From a checkpoint of a small model that answers yes/no questions on an image's attributes.
Model: encoder arch mlp_mixer, encoder norm layernorm, encoder activation gelu, encoder moe soft, encoder num experts 16, fusion encoder width 192, fusion encoder layers 8, fusion encoder moe top_k.
Training: soap at rate 0.0029, 12600 steps, batches of 64.
Rows from block 5 of the fusion encoder of a small model that answers yes/no questions on an image's attributes, named by matrix and row number. Rows with one number within an expert belong to one neuron, the router's apart. Each number is 500 + 40 x the weight over its row's rms, rounded and kept within 0 to 999. All counts start at 0. Numbers have three digits each. After the name is the row's rms in percent of the matrix's.
Before each expert's rows are labels from the 100 texts, of 14976, where the router gives the expert most weight on average: "fires on" is the input token at the peak. Only what is clearly more common there than usual is listed. The data: photos of plants and fungi (iNaturalist). In brackets: how many of the 100, against the usual share in percent.
# router: router (fusion_encoder.blocks.5.mlp.router.weight, 32x192, trained with AdamW), inputs 0-95
# up: expert up (fusion_encoder.blocks.5.mlp.up, 32x96x192), inputs 0-95
# down: expert down (fusion_encoder.blocks.5.mlp.down, 32x192x96, transposed), outputs 0-95

# expert 12
fires on: "order Liliales" (15 vs 0.8); "order Alismatales" (15 vs 0.5); "phylum Basidiomycota" (12 vs 1.1); "order Asparagales" (11 vs 2.2)
router.12 089:446541534425530555460567481531500465555481503576552504411523501556485542530424503536503392530529504506530485490472550546492477508487477541467410507525476458471518580451489518449493477582471438445488556481431526454544497464521480497483462482457443519486519475479498435587524501478523502545
up.0 072:491510466481498482531483475557485488530480500475508506490595544474485483461560451470541499534484563518442500535568514556502555497500487483448544491518482495504531496491483502504539526485507400536539486459543571550546453513474615491630484558471409485438572492545543497455512463541488447473
down.0 066:476504543599476547520443444524555492577461457436510505435562514490510498484514513446459463455444533463487494492479541480484494536525554483509523494509584439582471532533491525472528575579492470445541435471494552441512539537532490439483470565463482514516517534570490500475479470420504478523
up.1 071:544498408454446493526456465572474566490467474523546542479489544398498517495491558485493475460528488431495464586505548486496525554521569528487563486572444563431452460462476465509497489522425478533530527519543455493548474463425528580564504448568498492565485503490475513444469542497484552517
down.1 070:624569518487474527488542551508510531563491503530589484506469561502523400463448542488513488490510457498459497445482541483493510510456494486538480465466465506471462461452526444446495502567521521570499477518449434455533519436441555497460453527455516452515539568507456467514530507423474578479
up.2 085:475477486494539497500524540581539596489567478454489404544448552486527399536540551559515490512485508540524480508515496497479552441493507459491498551513495546456466490468500434525492585459505491493480522447458532483481526560492428500533524477486462396469531540537520525422518533473407573512
down.2 080:447479482468480488482491451452476512523547454506495542506490506521450559504494512470480461476480480479551465425399544462517457452456462517438517554479520393460586451454572546474504487455497488527464452571534566467517499495544499508484510498499542487526495445431465548542418493573577553482

# expert 16
fires on: "class Magnoliopsida" (88 vs 12.1)
router.16 112:537493550538511518510446523514486492532517489444572448499431537558428482493480502495522488525498572501513550491483545442507445537549468474495536593461452516489523473447475491524445464553464478554517461489498516488510482543469522508546519535458486472485431488470491546530494555462490618522
up.3 088:448504570513537486500457532506486497493551483469548438496513497509475538468486492523543491472531534432458502572500520487515412474512489469444514505481497523482492583454477503506459467575427459588503496473474466491487455533500577514534544503473431453426474534524534539461552595492478527463
down.3 083:505486541402479488558461543495452499480509500529530496416528518520565452487450390533510481529489468569478470551481471514436450480468562550529507499534548481506599513522512576493533462546556422492529508546507528449506548428502507532454534507480579518491499475567503580506493501514520476515
up.4 067:434452579489466538539466478511568584517536467508517521521526480485504484500419446571485462445553541479407440481499481534454554456517554534490512520512441455475499487567547448478550436471569531486481579491605486502477517458515531539496498475506541498511508467542499489541496402530513472464
down.4 055:486502493469485558409471503479474501504502452525505484533552502483529522541498520451525486561494503524575474443560483534500497544502495529529476518532551485443500531500495532502454587419490496493535418474468557546523484533457452457539537523497526497468526455531552411527496472541484479428
up.5 080:534430415492483467439529532525522496488490481509458505543527477464552508536505539509465534512474465489489516394547448496530626512519504529482537416443483505558437455503548485468525563476520510439457540526508514507470479458529460494477446491524518505550496471509440489484488428578485421506
down.5 055:433462462449529463464622465465515480443502541519558548430495439581557442593486464496502461519505428483556525498519518546457487479472460487514460422528567473474405500540503513475584467479491478552510529548474587515515506534531497490528506455495591496460477526483469522478445543558531573562

# expert 11
fires on: "class Magnoliopsida" (45 vs 12.1)
router.11 089:472552565425519511490464460480505463543499483560508541492516517539531484525465514535480449488553477519553444485487544542483463480461477553503426496579462424490520546440438548481478473541525435523453486486408562474467481498515474467445495464406523523493443493514569512537522539509591522554
up.4 091:431468525573515546423453520573551447483490513463470491492532459525454488496490413513532496444502491502546481473433483545467422489571562490452527460471476447550555466567485507587424486509541478425477520560527489481514581491541421491475522514472496562490477564499553533537491468505536490437
down.4 066:465479457435499494534532454517589487526497474507463537487516531452470528422475499523508464501516499442424494617502568481416520469466449495505482512564570460561543489517501546466538473567473515509557565492582443471572553525516475540490483494464506523454472426478517552500530502462499500510
up.5 070:521545461418403421479531463457409465455460444467525516516493446415556488515526497489534554504493499478500544492467481476531477485414472438451501567497487539471525462523574564545503511495415547544523485529453589511456471445568466482499501528509505516513488505486454536540500529574546496451
down.5 088:516513429550465497534507487524448492502433467452516505488474515440486441496519490437523465496509569405479568501509488477548528590563488492401580492473520533519462444456524462499562526483456464581534476564486569494570452520497485519551403512554498437494486487479505464450447494555532490507
up.6 052:460472432504511530581439518467554454484525482498433485473493540515526527439524454464516496548452538498480464544477534502501519516453492489515488472488458476531526497469504576552513501459515466498472519518548472514511509537470493520550475588518535525548585566513572570504517490465461534571
down.6 059:576483551544503442461483558458454520485495480491492481499508507427587533520539480443462518564532519542498542478482475508532534474494508420503493377481534551518478476451501449535504502498485548473458481458431538501526440501532458465514512527580487473492561514474609478490496507505514484506

# expert 8
fires on: "phylum Tracheophyta" (53 vs 12.3); "kingdom Fungi" (13 vs 1.8)
router.8 083:419508539535554514483528453488481502543507567538557492478501490524540474446396532533525454519488556488548517479485483563474506538517464559526444500534483516510458563501545533498506529548514424488455529518545602473578542475510470494449480509469465545468482528522569439585524408513462450538
up.3 046:506499532519485511458481526489504546558543441458453505469597453491516511568529527561466553547510421523455404463467518511499521442451505467490557494498525501469487421505443466454479517488483557502536516457469430460441467451516487460574508464520532497537485530512501493457480516468518584485
down.3 043:479438476496505527455555421457536412480493480518502512462520480464532440513509493562565499489510531440562539517479455519498500537577506494503490505465614452534478475528517497456501474437562477510494524525562477533507526495484539423483425476518536509492521510401563492529484511585510446441
up.4 123:480484554520535455562439482535525533466537486530502459431509525515568527427482427515542463546431551470452441522475503572511488500514571496552479465489505467548538565522486541553510539558542421415506511521501518492519521486539552499481495540469486547430522500538509529470532445507464452489
down.4 114:537518492530492408527443465536468565539495468491551515518476543456500514520525522468529525443465545472410501581469518485487527546537561505521513514515492509536441520490515510451490547508515499454527511449585476481476505434530587502498477513519461505480534479530493530438516493441478451465
up.5 091:526531423471493443537501467510535520500440450502527527451510525478451453510498483513535510487506531419489585467478542514438485528475510454472502482531566507502553443509512457512417550542454462448546505489454526485451502513464463548511519501455549430483497416484506563471482498439459500482
down.5 092:532552533582514586429579497465427465520456569499536477517500477566483478550451535481480516519548475524498572467512391500485538577564490517479476521461425483439463512476522469452538476448479527491513518552460537548565430481517492504473475549465448503555456486473485396537492539526476448527

# expert 9
fires on: "phylum Tracheophyta" (32 vs 12.3); "class Liliopsida" (10 vs 4.2); "order Myrtales" (9 vs 0.5); "order Caryophyllales" (9 vs 3.6)
router.9 086:529523584484511539475431511483502492555516516570524501436489493526498507493402467530491481517582469543528551500536463512495405483531476552541468508489472514548479550466465488506499466546499424436483530506448483483548506476532441459460445464441454523496483581467556484584531561503518453593
up.0 134:501531517500434493495507605523486490478487490549514475517496448442480457453427500495494537460474493509504469558464529559467410497493568498542494482477465484498436511451491519552501485495541519505525512487518489474478564462588503443391434510472491553525442556506531507596555530523577509501
down.0 146:446481457560495557516560488500495477447519563464550542460448441564460471584500514506514419471532506466535533545493473512512469554498458554476500460540463549448453523534512465539519471520484511539562543515534581541585484504480447522501512482461544508493453500479488473515478488545539429572
up.1 077:554505480452504432526443496487417511584512508474500506566474475494540581595486501485528494541531496512488503503494436485516565469503456480513446478585527454534531493532457400486435548435481557568540517467573504473470482515427536512500505481492444505461481430539498519492490501439428477487
down.1 078:610557569533497502531464452491469537554485498476476441530515507523486551425479524495466519508531502547425503542442549462464556515538599486524486569511508482500484535443502514431490503516409480503536472465543424489480509556560514547467464498462453516474418491494451465468543511423502539468
up.2 070:464512451519463490442487620579473545475537475539459428535533420475442559502510554557539477429482471474471455462491498506489465522517513513528455461512484514482502475575519540498455538507521556493446566479558436494493612540472486493434517472508438530473496556446427532510510506492507526412
down.2 071:484497474469549571498575604483496417495498554452443429502500453595423414553508499489544456500557499518560492442545459503552522461529477468532490509489533503492452488531471482489433467499540535560471549491458490549499493504486479466484544460449488483529510524465521446537543535489453489501

# expert 15
fires on: "class Pinopsida" (95 vs 1.4)
router.15 119:515513482507442523512495475464433513497451512418538607531487508523491491485485483519486480501526503474490521485453434454454424437447469549405553485538485466540537472469504542469479408503453525538493447533503514485568453450526470553554551507575554538512444464504503505564410478491552559539
up.1 093:443388473525546506457467499534544516439545512506418464545495508526533525469562492450473512487410530598518480475559524532486516472578566442510470469489531500514492534532523512544396551489552474448448532466532506502473529538506535485506478504441448571464464494516482528502479501467460467474
down.1 065:518494522519494508396522499493510503474497541525520503467564487536533508499456525466503554527526475476474478506520556487442428484522526559559474484542522448425514554548464541501453492550459492421544422567460508449460458574453495481481549498426501541488433573476553486530439517475550495494
up.2 076:429515558493538505575420519501518552528565478471434414485537454484408522429528436497556471485477512501510482488501527490469489495511535425526458504463441530538538523503488501518436501496513456425468568526569438493469539550559500455477543476428475529432512506442461543500498529537521476469
down.2 076:541486529468489418521483529450496489514533513543503476487532490444551494522487485555506543575477459543507455510564494542442576473470558539544472486566532511482514545534475511533484545521521482466513469469522505498391472458486548453505537433468523506501519521456558567534464512527469511445
up.3 133:505562517593482544464525496514469513506447517403479529525462487535533445545533523446464498502473545500498547466504437432492393510505469502418538500467464501527468483498540488448528477507424528496489465524495497516573499551532489548615464540555483486503447497559468488462482489438493511573
down.3 151:483497432541497515507549488562455520465463498486478563561444481530493468438521501471520499517470547501488577437476477449557546536516427446426536465463503505540498415458568461515540544508495484573507522519482532496564441550533443555520426534544509475515493496475481462459552457525523495541

# expert 1
fires on: "order Lunulariales" (19 vs 0.1); "class Bryopsida" (18 vs 0.2); "order Marchantiales" (17 vs 0.1); "order Equisetales" (10 vs 0.2)
router.1 112:531470523514516572499544516523483458539494576508526557535511495479513508484497506465457482519550486527473513479488524599458475466459493525456432509512545424516485446510443517463511415468493504500526454495465478574429540468435593470502524519467478513520442514562522523553522491510480557533
up.7 118:562477487535498465559471496604526526506457574502534513592484587552452492457505500469530470550464569476427520476509459444463517478523489497426569507505552472505526512473514463466519468531548506480519530504555429425476480514468559508536545553576462511503517503533507567513490459464514532463
down.7 142:533501448505465468501491451521492536481488465475497513552474576464503495477540512453517493531483545463477539467540462446547578491507480472455553506449522518519511452436569472477556552465485520499493444485484495440508454502506489547562450552551457437460528484511456532418503450511488540498
up.8 086:440503464462419499493517553447497493540556496496502523474518421482529534458496503607486485458531423496482434560468518509529471488441465450579520477496463522517570529511505604562491466468507538526520438472513576556563484450546432468495480475492503488430583475485445511496515540543519517525
down.8 112:528508496521485525511535490561489531493426446468500528557492557490516500456565499457429534553485529527510558457539503411534552483465490425443552505438505506522553439423560471472536540456461537501438458530470482504497474538529508546544473546576465436525506486484474504452476485479491533526
up.9 126:498481509515434501460493472458555476507543486480491544486554505445502492559432447523507496473578478447427535476443578534454463496488471556533443455527480472544521503549441582520472466500485553512504508466490457499481564495503483425487449502432493555462457560489581545583609467460527510496
down.9 110:520533476472434466542483472502514567465515493538515563571513556489470525429487562501506479499468518467472508456435475470507555429503452504482530529478425454538528474446533495466548496524533560510498460522471447431487456478495512545488451590578488489501580479558439531494528453465542525539

# expert 5
fires on: "class Polypodiopsida" (22 vs 2.2); "order Polypodiales" (9 vs 1.8)
router.5 091:483501570496511534488515435475510429527512558555506522449528543531444469536419531508464440467533510436551502434436531512471475510583487560464406491530481463438513526509474546445476526523494514520450513508537564476530517455502479427481511461410507504474502520492513507599540540428523490531
up.1 132:453492503523518496457530469443543460564540532550546515501548451481501516540409512547427473513529463522541526438423489575471465539519499537519424465565446434465486558536443560458487523493505528449505536490499519549569477463520432436448515500461513578476490513494560475563502496489505418505
down.1 104:419406464440550468544476472492523454442532544534465519452493468507510476503475398554562477480511528460501502498489519571518478492513446527496503442564570517530499500583446539554495441545556452518526541484504521526485553445435460480529502461479553554480526515498518534545495497545495470478
up.2 077:479482476508528515507508424561461419490444481461524557465572547496485532368524507452528522463489524428554558528550528498455485570518476436409498518505569561528479456476465524470546455519495400568511484530485532531515484511546514553611512545510575491531469445472542460530513565481467514535
down.2 087:481455456490505520512528422539544526450426495522511615531439521514478527492457453558407435523416543507492515507456477485503502536488483499482549526513536497590477468477525460485567496574567519436465531563486481464531468489533486569571484561565519503527580508514549523450436432486507487542
up.3 079:510467548482498438497486486493448548519554535593463546543520513469524518421411455486478477482432504503505472476498502594507528485477518551519468454487520513541521499460513528489517538524584472453512538518526542498563527403530465494515458532538537534486581560482606534520498459537476517498
down.3 080:476460438493437559524443505499536482422484542472564571500464536489521428509501500464573496455551533421445569489474521459550441502532409526429551500502558509452523523506504529495535475576496526565526474504455472472528421530452473541556487523519503458465533518531486455432479517469565517545

# expert 29
fires on: "kingdom Plantae" (84 vs 12.3)
router.29 099:490467484462535545466520471461535510497581536572491565436481473525531505505469542582447495526559470474503467534482508561469456529510559618535514517526552456435496588481450468487545503528524513466480503488504473506493444443481502515475539478462560474507511561488519466475445518492477551499
up.1 086:463424493538512479417526532455474442576544492516485481495516553403525478507506500483457501469511537472510515468484539522446514570489510470500486463505516550482388475526534418605386556479509562517545494456557514533433456591470503448515486441505482500465510520411615496485459512496538485467
down.1 077:435488430537558542469503504504463454502555548447502483451457445517398458531491575492545525474499539471516534491468462537562422493545419515453514496490507527460428485539494512474495499530468564567471531436532488545547501491435495521503479439471470506536443463519436460505509517538511486461
up.2 096:463485514508461447472510460433496427518491564491457510511500471445471465498518549459489429476511535477502553513504595533535554551468472472523429479504530572564498478515464510551478556550525474465597494456548594487460436513445455483547507500418556474395477532479565522506534486518540506515
down.2 087:427479441487526547531436505467463446501546523503515467502452477569420474515464504515536489461526517504564521507461473525577482508515497565511517478479529459497465486552517565502503509416534527550414546525566523519511571467563402455469420476476476499505488534431455452543567471578545479469
up.3 113:494520501510515485510497500444501470551534518456473464485531518477488464483533535605523468489483554521521529520415421485508527569435487515548476439478490542474468602489472541479472496528521472484535500469483497509534471542471485514484528484494482471465573529521566552454558587457463455535
down.3 092:505532472474557476613496506482481489440548516482477508447395490501458487474523443497519516508565525473583509456486508549567442494483447534477525514448440553481547418551481549539495448477488433548467560545461490561505519500511475484483569486490583493488553487447413548488487539600548483461

# expert 19
fires on: "order Asparagales" (12 vs 2.2); "order Fabales" (10 vs 2.9); "order Poales" (8 vs 1); "order Ericales" (8 vs 2.6)
router.19 104:538484567505566562480452500527500491516517553513557509457446551529515515522480549439464498463506512489490539544567522534564547598499438439536498547441526522467454457480546493508498509467510557569462464491455509496517552464494539514502528536476508468545489468458507456518450502533410632494
up.3 083:511550461458470472526508506494462504464464453494514517500435513426543474504553519479514583533501507473515553560508473474541560516564529520385488513497572534470460562536573482495477532478514459574502518464478519453499439499517498514455468492558522414511537374503519457442488461550493477469
down.3 074:391461457556609488550496540514492485506550539476487425471479477516464485554542472496520475456499604442522523482534479542530486508520432448515472472492552507500408512527507492584461529477465489561499506430573525501519566615523493447456468518422460496469465481506494463513496510498499437487
up.4 090:426463459480527463480538398445466468483523468433551537489461586495521510537561524454489604446511533428534576553516545443534509525448406462468475468443441547512502503502545593523458450407465482543511496497509524458501454496521480452540499473572547479490485497426460464478488407548479484492
down.4 143:436449515518554554450562532470501445494525559493523473452520451557502488529450525551529533448468453511550466525461485547446473535494538524535451466531488453487474508552454520507483471546508531511505543524548513553523576479462505475451545436445548549501429552534552512570494514476499458513
up.5 066:477518429461380516506596532535485513420457587509450523513576455493494484473448546542526496442534465493511471460415527570527403523504544559533521512554447530482457523535446558506502475532463514486498501492510515518488455507485464501514491511507544520490532495509611467570520533480538553499
down.5 071:516476615517504507465542491521499543507475523503520603479475466583500475536448485465457530580554436557561517462539439503464552422506455482487506501473413500530554487482478450472548434463440465568457511565404541505487523538555489482510452458516526484465485519579534519537430554487517564553

# expert 30
fires on: "class Magnoliopsida" (30 vs 12.1); "order Polypodiales" (19 vs 1.8); "order Equisetales" (11 vs 0.2)
router.30 108:453457553455569537527506491468467485517498492578581524419506469512496545511487605521510478512589477510563493495497523513495467511471392488545483541516475500504473526476427519473516445540538498543501462544523571497470494515450476485452538525417553495563478565488460459544445562514497498562
up.1 089:483463515538473554541516507472507591490511464541491558509478504515505508440506469462490478489528486485507431541462517543498426461484443530432559467466531444488455544434549539534552481436463453530484471541430576535461443587540435472502449521474481479470487520518484606499499574519583533508
down.1 068:522516521553546462493541572513533456459560481458499493469464490516543443517523456498429463504470484555516500528514451514536560461456520457484434494475518457561521498487515522481527527518521462587532500462434477622541456469546548504540421494490436532443563508478507493525642512543445473528
up.2 144:415506508444490473494524520479429471493534479514521541517472463519500527471523516482544459439580515498569513502453514509495463502469389488473511520501488515535517487406506560513514473507484490601484457502465560510500454498523384468467523512433560456484511542441478502527486576542556553568
down.2 126:483434487545604468525466495516578466419566487460415506468540475519452558458530398549524449492444572510509490469453496532570500464471483457517451463494554457548521476532506562543516480541551488476463547515502472485479541490495511524488497520475475529490547496477503533481562469479441463499
up.3 069:493545532470464455571409509492539477514500498446518447530536524475469512471464479432575486488460484495502472476534533475555559495514526440578494515481541488449564536506545522490468552512475469448482541486491525467524490530432506518539531513468507459542544388522479482529499442497465572420
down.3 058:555544543581521515413601522494467510516426506494450525497522453454528514511455549523453604452546511517451541497528518454545517556487541586468514499517536518494436516538463443431553485462513580453489562467521466548618511493482496433487467507546471510523415514507545415514466482436535477508

# expert 27
fires on: "order Caryophyllales" (13 vs 3.6); "order Ranunculales" (7 vs 2.1)
router.27 085:540555553543551539501468452548552591500474508476513470573427526552575453503491486522502462513531520508558506467471509425512482481509506509494470534525456530506498571393518428471444478488498492473491519479485565426525489470543430571421512466465550493455469552528519562482472469443537494619
up.1 059:469511456517574487564492473471498509424468511483565507487565473565429531421462501489578508524501448460474473575513518510495506477501494541505496489530552404505486506518484537485503479534508408569474507518574614551524458502449537553501527488469525485478529493497446495554536474494433499525
down.1 057:507504543480534442534518471523539532471500509513442524522544560454556558518546448521393550538387585509537576516531518485514545478410518470508542511502526490518567456479507448523508601512462495452476452470520453495457543512539498501534517545529489525481510543515584526469445387470465547491
up.2 081:535536504471469440543484572495542506555469499546532520537557526484555527404455486546584486448500452533520449540488438493469489480481515496516447509509463472500598452486560524506526518497540435466512517529489551477520541408517455557418554456472559549506491473447447585532456502520507510495
down.2 070:452395506446544444545559503455574509415499507472484586503508499493451444546520424526517480517499559452525499512490502516513521511427458532525496424476544476515488450538508553509515492538528417510488524507556594519502484439485461532534521546467575505471607584518580502487505447542512440519
up.3 115:486504466576551550556503521563501457458477536472540492542448472593430423473447546505468424544447483488514499499523457448528562485513462541512485505555470526458447498468527464502556465534484458509468577526536552493573543535495452598515467548455527503510528515587458510490523483475492471559
down.3 093:543494443481435524563511426513524534528520503477440566531542526515445560423511508504505412466482481420451462483431555453438499406474487567488577487510507461530523483472514559501522466526457459430557431548583456486529466458483500562494538489510529486473511500517488566476517488532536552491

# expert 22
fires on: "class Polypodiopsida" (56 vs 2.2)
router.22 092:482477549471538523487554471531524448513471500578522545474546460533511527489405477516453405516545470535539511530495505531483441479501433518521447529547509515448531563468472527506500470557501452515467529514418539509574504475521436447460495510429489499511480548494539440580541558473495497574
up.1 133:444452490534540455531488516580488507536500423518468551572471453458472537433471533478503501401448548519545478475535444502501512482501531463429583508494513510556449456519507547492543524497468505486455540505558453496506557490562445491528483441507516536558494585522453512513498527546487512476
down.1 178:517500447534434474513475467566509570469473465480512554562507579461473505450534542464456505512454520456416548501505521438513572489507486505456550523490477489502498485441571468487553531505447493468521459531514485447511449537518504578544514557572456467516532473521462528418476446506506547498
up.2 114:563497564516494488431496596487466524491524487461426454500529477484539518493500479519423536497426527563495543439475463522520511475482511517451487518514408472552471466542584499489479526515531558446454550534490474481512506456568464471396486499520515581538472504502511511552485474472482466489
down.2 102:511513449540506456456471471530460468495544490482471501502386457458509539492508512486594542496539568472430538527456474519525509418572498549476489486551548488475484487534509495488544510518507519524594564431586501559531483525480488479463407440498480520440439499507473513521545519509517503403
up.3 087:479469512528437528451454508500532553506550465519504494528527411445447524524494551560474498477467461512471464496424526595484452510491584574540465487589480441434516448575442516484521533536530572458478505477502491435506483437535480478451592476522513612516460496473499547534457486534557488458
down.3 072:428452438451496496539574461422528481468528544472449528502482448555464482505479496567612500486512498463531488513422540525494518530480440500492476504528523458543473496544517535542545469519558492499529574504598549534475514521472456493475517470465583527452483504421524564542529485523545473501

# expert 17
fires on: "class Liliopsida" (76 vs 4.2)
router.17 092:458494587455476530467524503490522467557448496490427560476513470576526470534481541509475492503482499533564528486532546476452435504489418510492417505580527486447505504415501559481517458456525473480482506518494574505478501528477432419432502453486528517552474495429505449583496574493533506573
up.1 104:454468443482486538544501496497503446529485501482523540466482583472516509476470558514497509507476473443447496522540519492520452541452505507502460454514560443516566504502498512500546490563433466582542435496502501497518535490454556622564543519519504480557505474605539508452514447487482544531
down.1 096:446485498445543558429551529447463433508514517512458489445579455534533492496489450546536486481540470523482460519552492548444504444517508515537463508495555566514439512544473545498480481462545484493491542518503501572491581463507495480455473430456505478511529496500559457538552474559452494440
up.2 090:451500467479503459516441484487520531478561597513455430476496464521474564537518468507465457433458561497413459482568501492483530451527447522476502449549556501555500495570491461512543523580512511520520514524520459541508583466512482529534505517464456506421510596553460518482550469453472483467
down.2 086:499462485450526588541520504513512501436446507500484533544529539492508449504494499441447480581480566544509567422522450472523549542489485474454520460472525525520549478462484455502598557534499541525429507505429466496478412558477490495584482544563516485548520536557530530501458448439505533538
up.3 093:531454489524514498532440542557524519468518476511512496522434576492509444509483498515505495531500463492466440513463507506464506406555560566573482458495473500433501509450559442535486512537537499541498569499469496457578535488427523531515388456570439481519609484583504570473549429455503519491
down.3 070:515515491580535484507497497563494511480544480439458465525437525579498472414531415520531515511453498503461525514506551447443522462513532529492488527466474474495467527483533507527472453485450436480486565557516478521520526566535509547453522513453477478561514514450451513466575520461409486510

# expert 3
fires on: "class Polypodiopsida" (52 vs 2.2); "class Pinopsida" (25 vs 1.4); "class Bryopsida" (9 vs 0.2)
router.3 087:537505522481501572493526459509492483467480543573550508502462484532468448510417530512436476538541398427557499459536478451466491488484441551488531532535447568483492537445460491460566426497505497451503478523458545455549449406501398531418487501528450537477478493539468469553454480520537462575
up.6 111:490524417450536498593479499541509540436537492491485501555478540548456465424541460525559462483512560503495484505467485448508510447535445442498549518445503510580556512482496547522497465498525454504497537508552471484533563530520490547427460523525479493419503491496464554474572451502534447514
down.6 100:558570571463434474515460521418496539535509401486435503463478574459512559453540433482459496417536521515442436570475574477488440492467545475533474532464509560563494551485463519480494483524552481520460449539422441492464457524561571487493512500517489482510584457478517520443508522488507537463
up.7 161:500455502439495470576480393489534503541499531581520588494516526451541543451456469465483489477547498439546471523525519560420511485470496454564464470571532597524505490496440513536531460531458440495578456461520480475492494469540506479515451500519532535460550507526548475496537539551554479552
down.7 159:535530459470497445535450474460497501518522506518497476491501498437541511539497505533586525479499509471456452581460561549475531550504587544546445491561530514520466573548456506498483535498504460482600536411587449499503495476437576507499494448515520525498547469535555513474530487430466462474
up.8 079:485477518476506490541514474486496519497551475551474528484534454472528530362496483579493538469488530475443458567521480524472496451560535549521500542516461525578544522513445550478518483523533425449520533531504468508542553487548502524468502488520489539515567526478539504438517516497468454446
down.8 083:539553515479506452550417547497517546482555488530459440548520578491532480490504432490517496521479500565513480485497513480552527461451517417524491476466522498517555502447530526516454548538545501439434503539455490422425518515549495498525523476527487492469635514471545570454546473485461544480

# expert 26
fires on: "class Agaricomycetes" (86 vs 1.1); "phylum Basidiomycota" (13 vs 1.1)
router.26 105:524487482500476534503514516578530578474406506541529561543477566499521521525458537445495453501413473476481484479525469457500549552575490495470522475531536548515407460424547418478545517534457448542521445559466531450498430473441560529564430565496524422563500494516507473469474517449494513585
up.1 105:534537499485476493501431497437455411595495477533528489444507481500464577541468485553483435464492477488555426475460491520487477527492542511541538544487491499509507437486487505482518464487506529460482549540508487480444512362495532421404526476433554452561532507450487484557465531507477503439
down.1 082:456492503567527558432548481611474545459457495518504544501522507576526482412467511493476445500424547492500548441474504486462549489524491523491524410523533445530498492469526471496551508487487513432477489545506512442483618519556459555521470571524517485482464544452562505491476444445512478581
up.2 171:499524457557453531453514518589429516459459504515531516514479444533511464442453562433547468469450531459521503438515460440533529550527535506495580507470517526435480454430596442507538565550450454507501510567563531464533531530533504538540434514529497453496446495443577464497460495493538537516
down.2 129:507578452445480418495514492466454551533554454468422450564512556433527531499599534513576506449509516523409525560533517477536577454459467491470515542496543469529530485489520523476467562490490508510569462403533471504478465475467532501520540483517435455486523462489421499428566529477413508473
up.3 085:517411396556503522546577449472529507454473555481487599486462478589456409453465494543515458480569501423458519477471476508474504463477468555491545429509475465481442526490525506446544493529477565476568515578544550435568517498448439594481463553474566480527475559527536448550495440450492530610
down.3 090:540532607469576477518465607453474455540555523528462394456504490527578530569491460485464479529518488598513472537582479537514526516460493475558440544519505579527516521508482471508503494483549473558521528451445500507485510509485475443465497456482447518468545491554446492518539555487464481473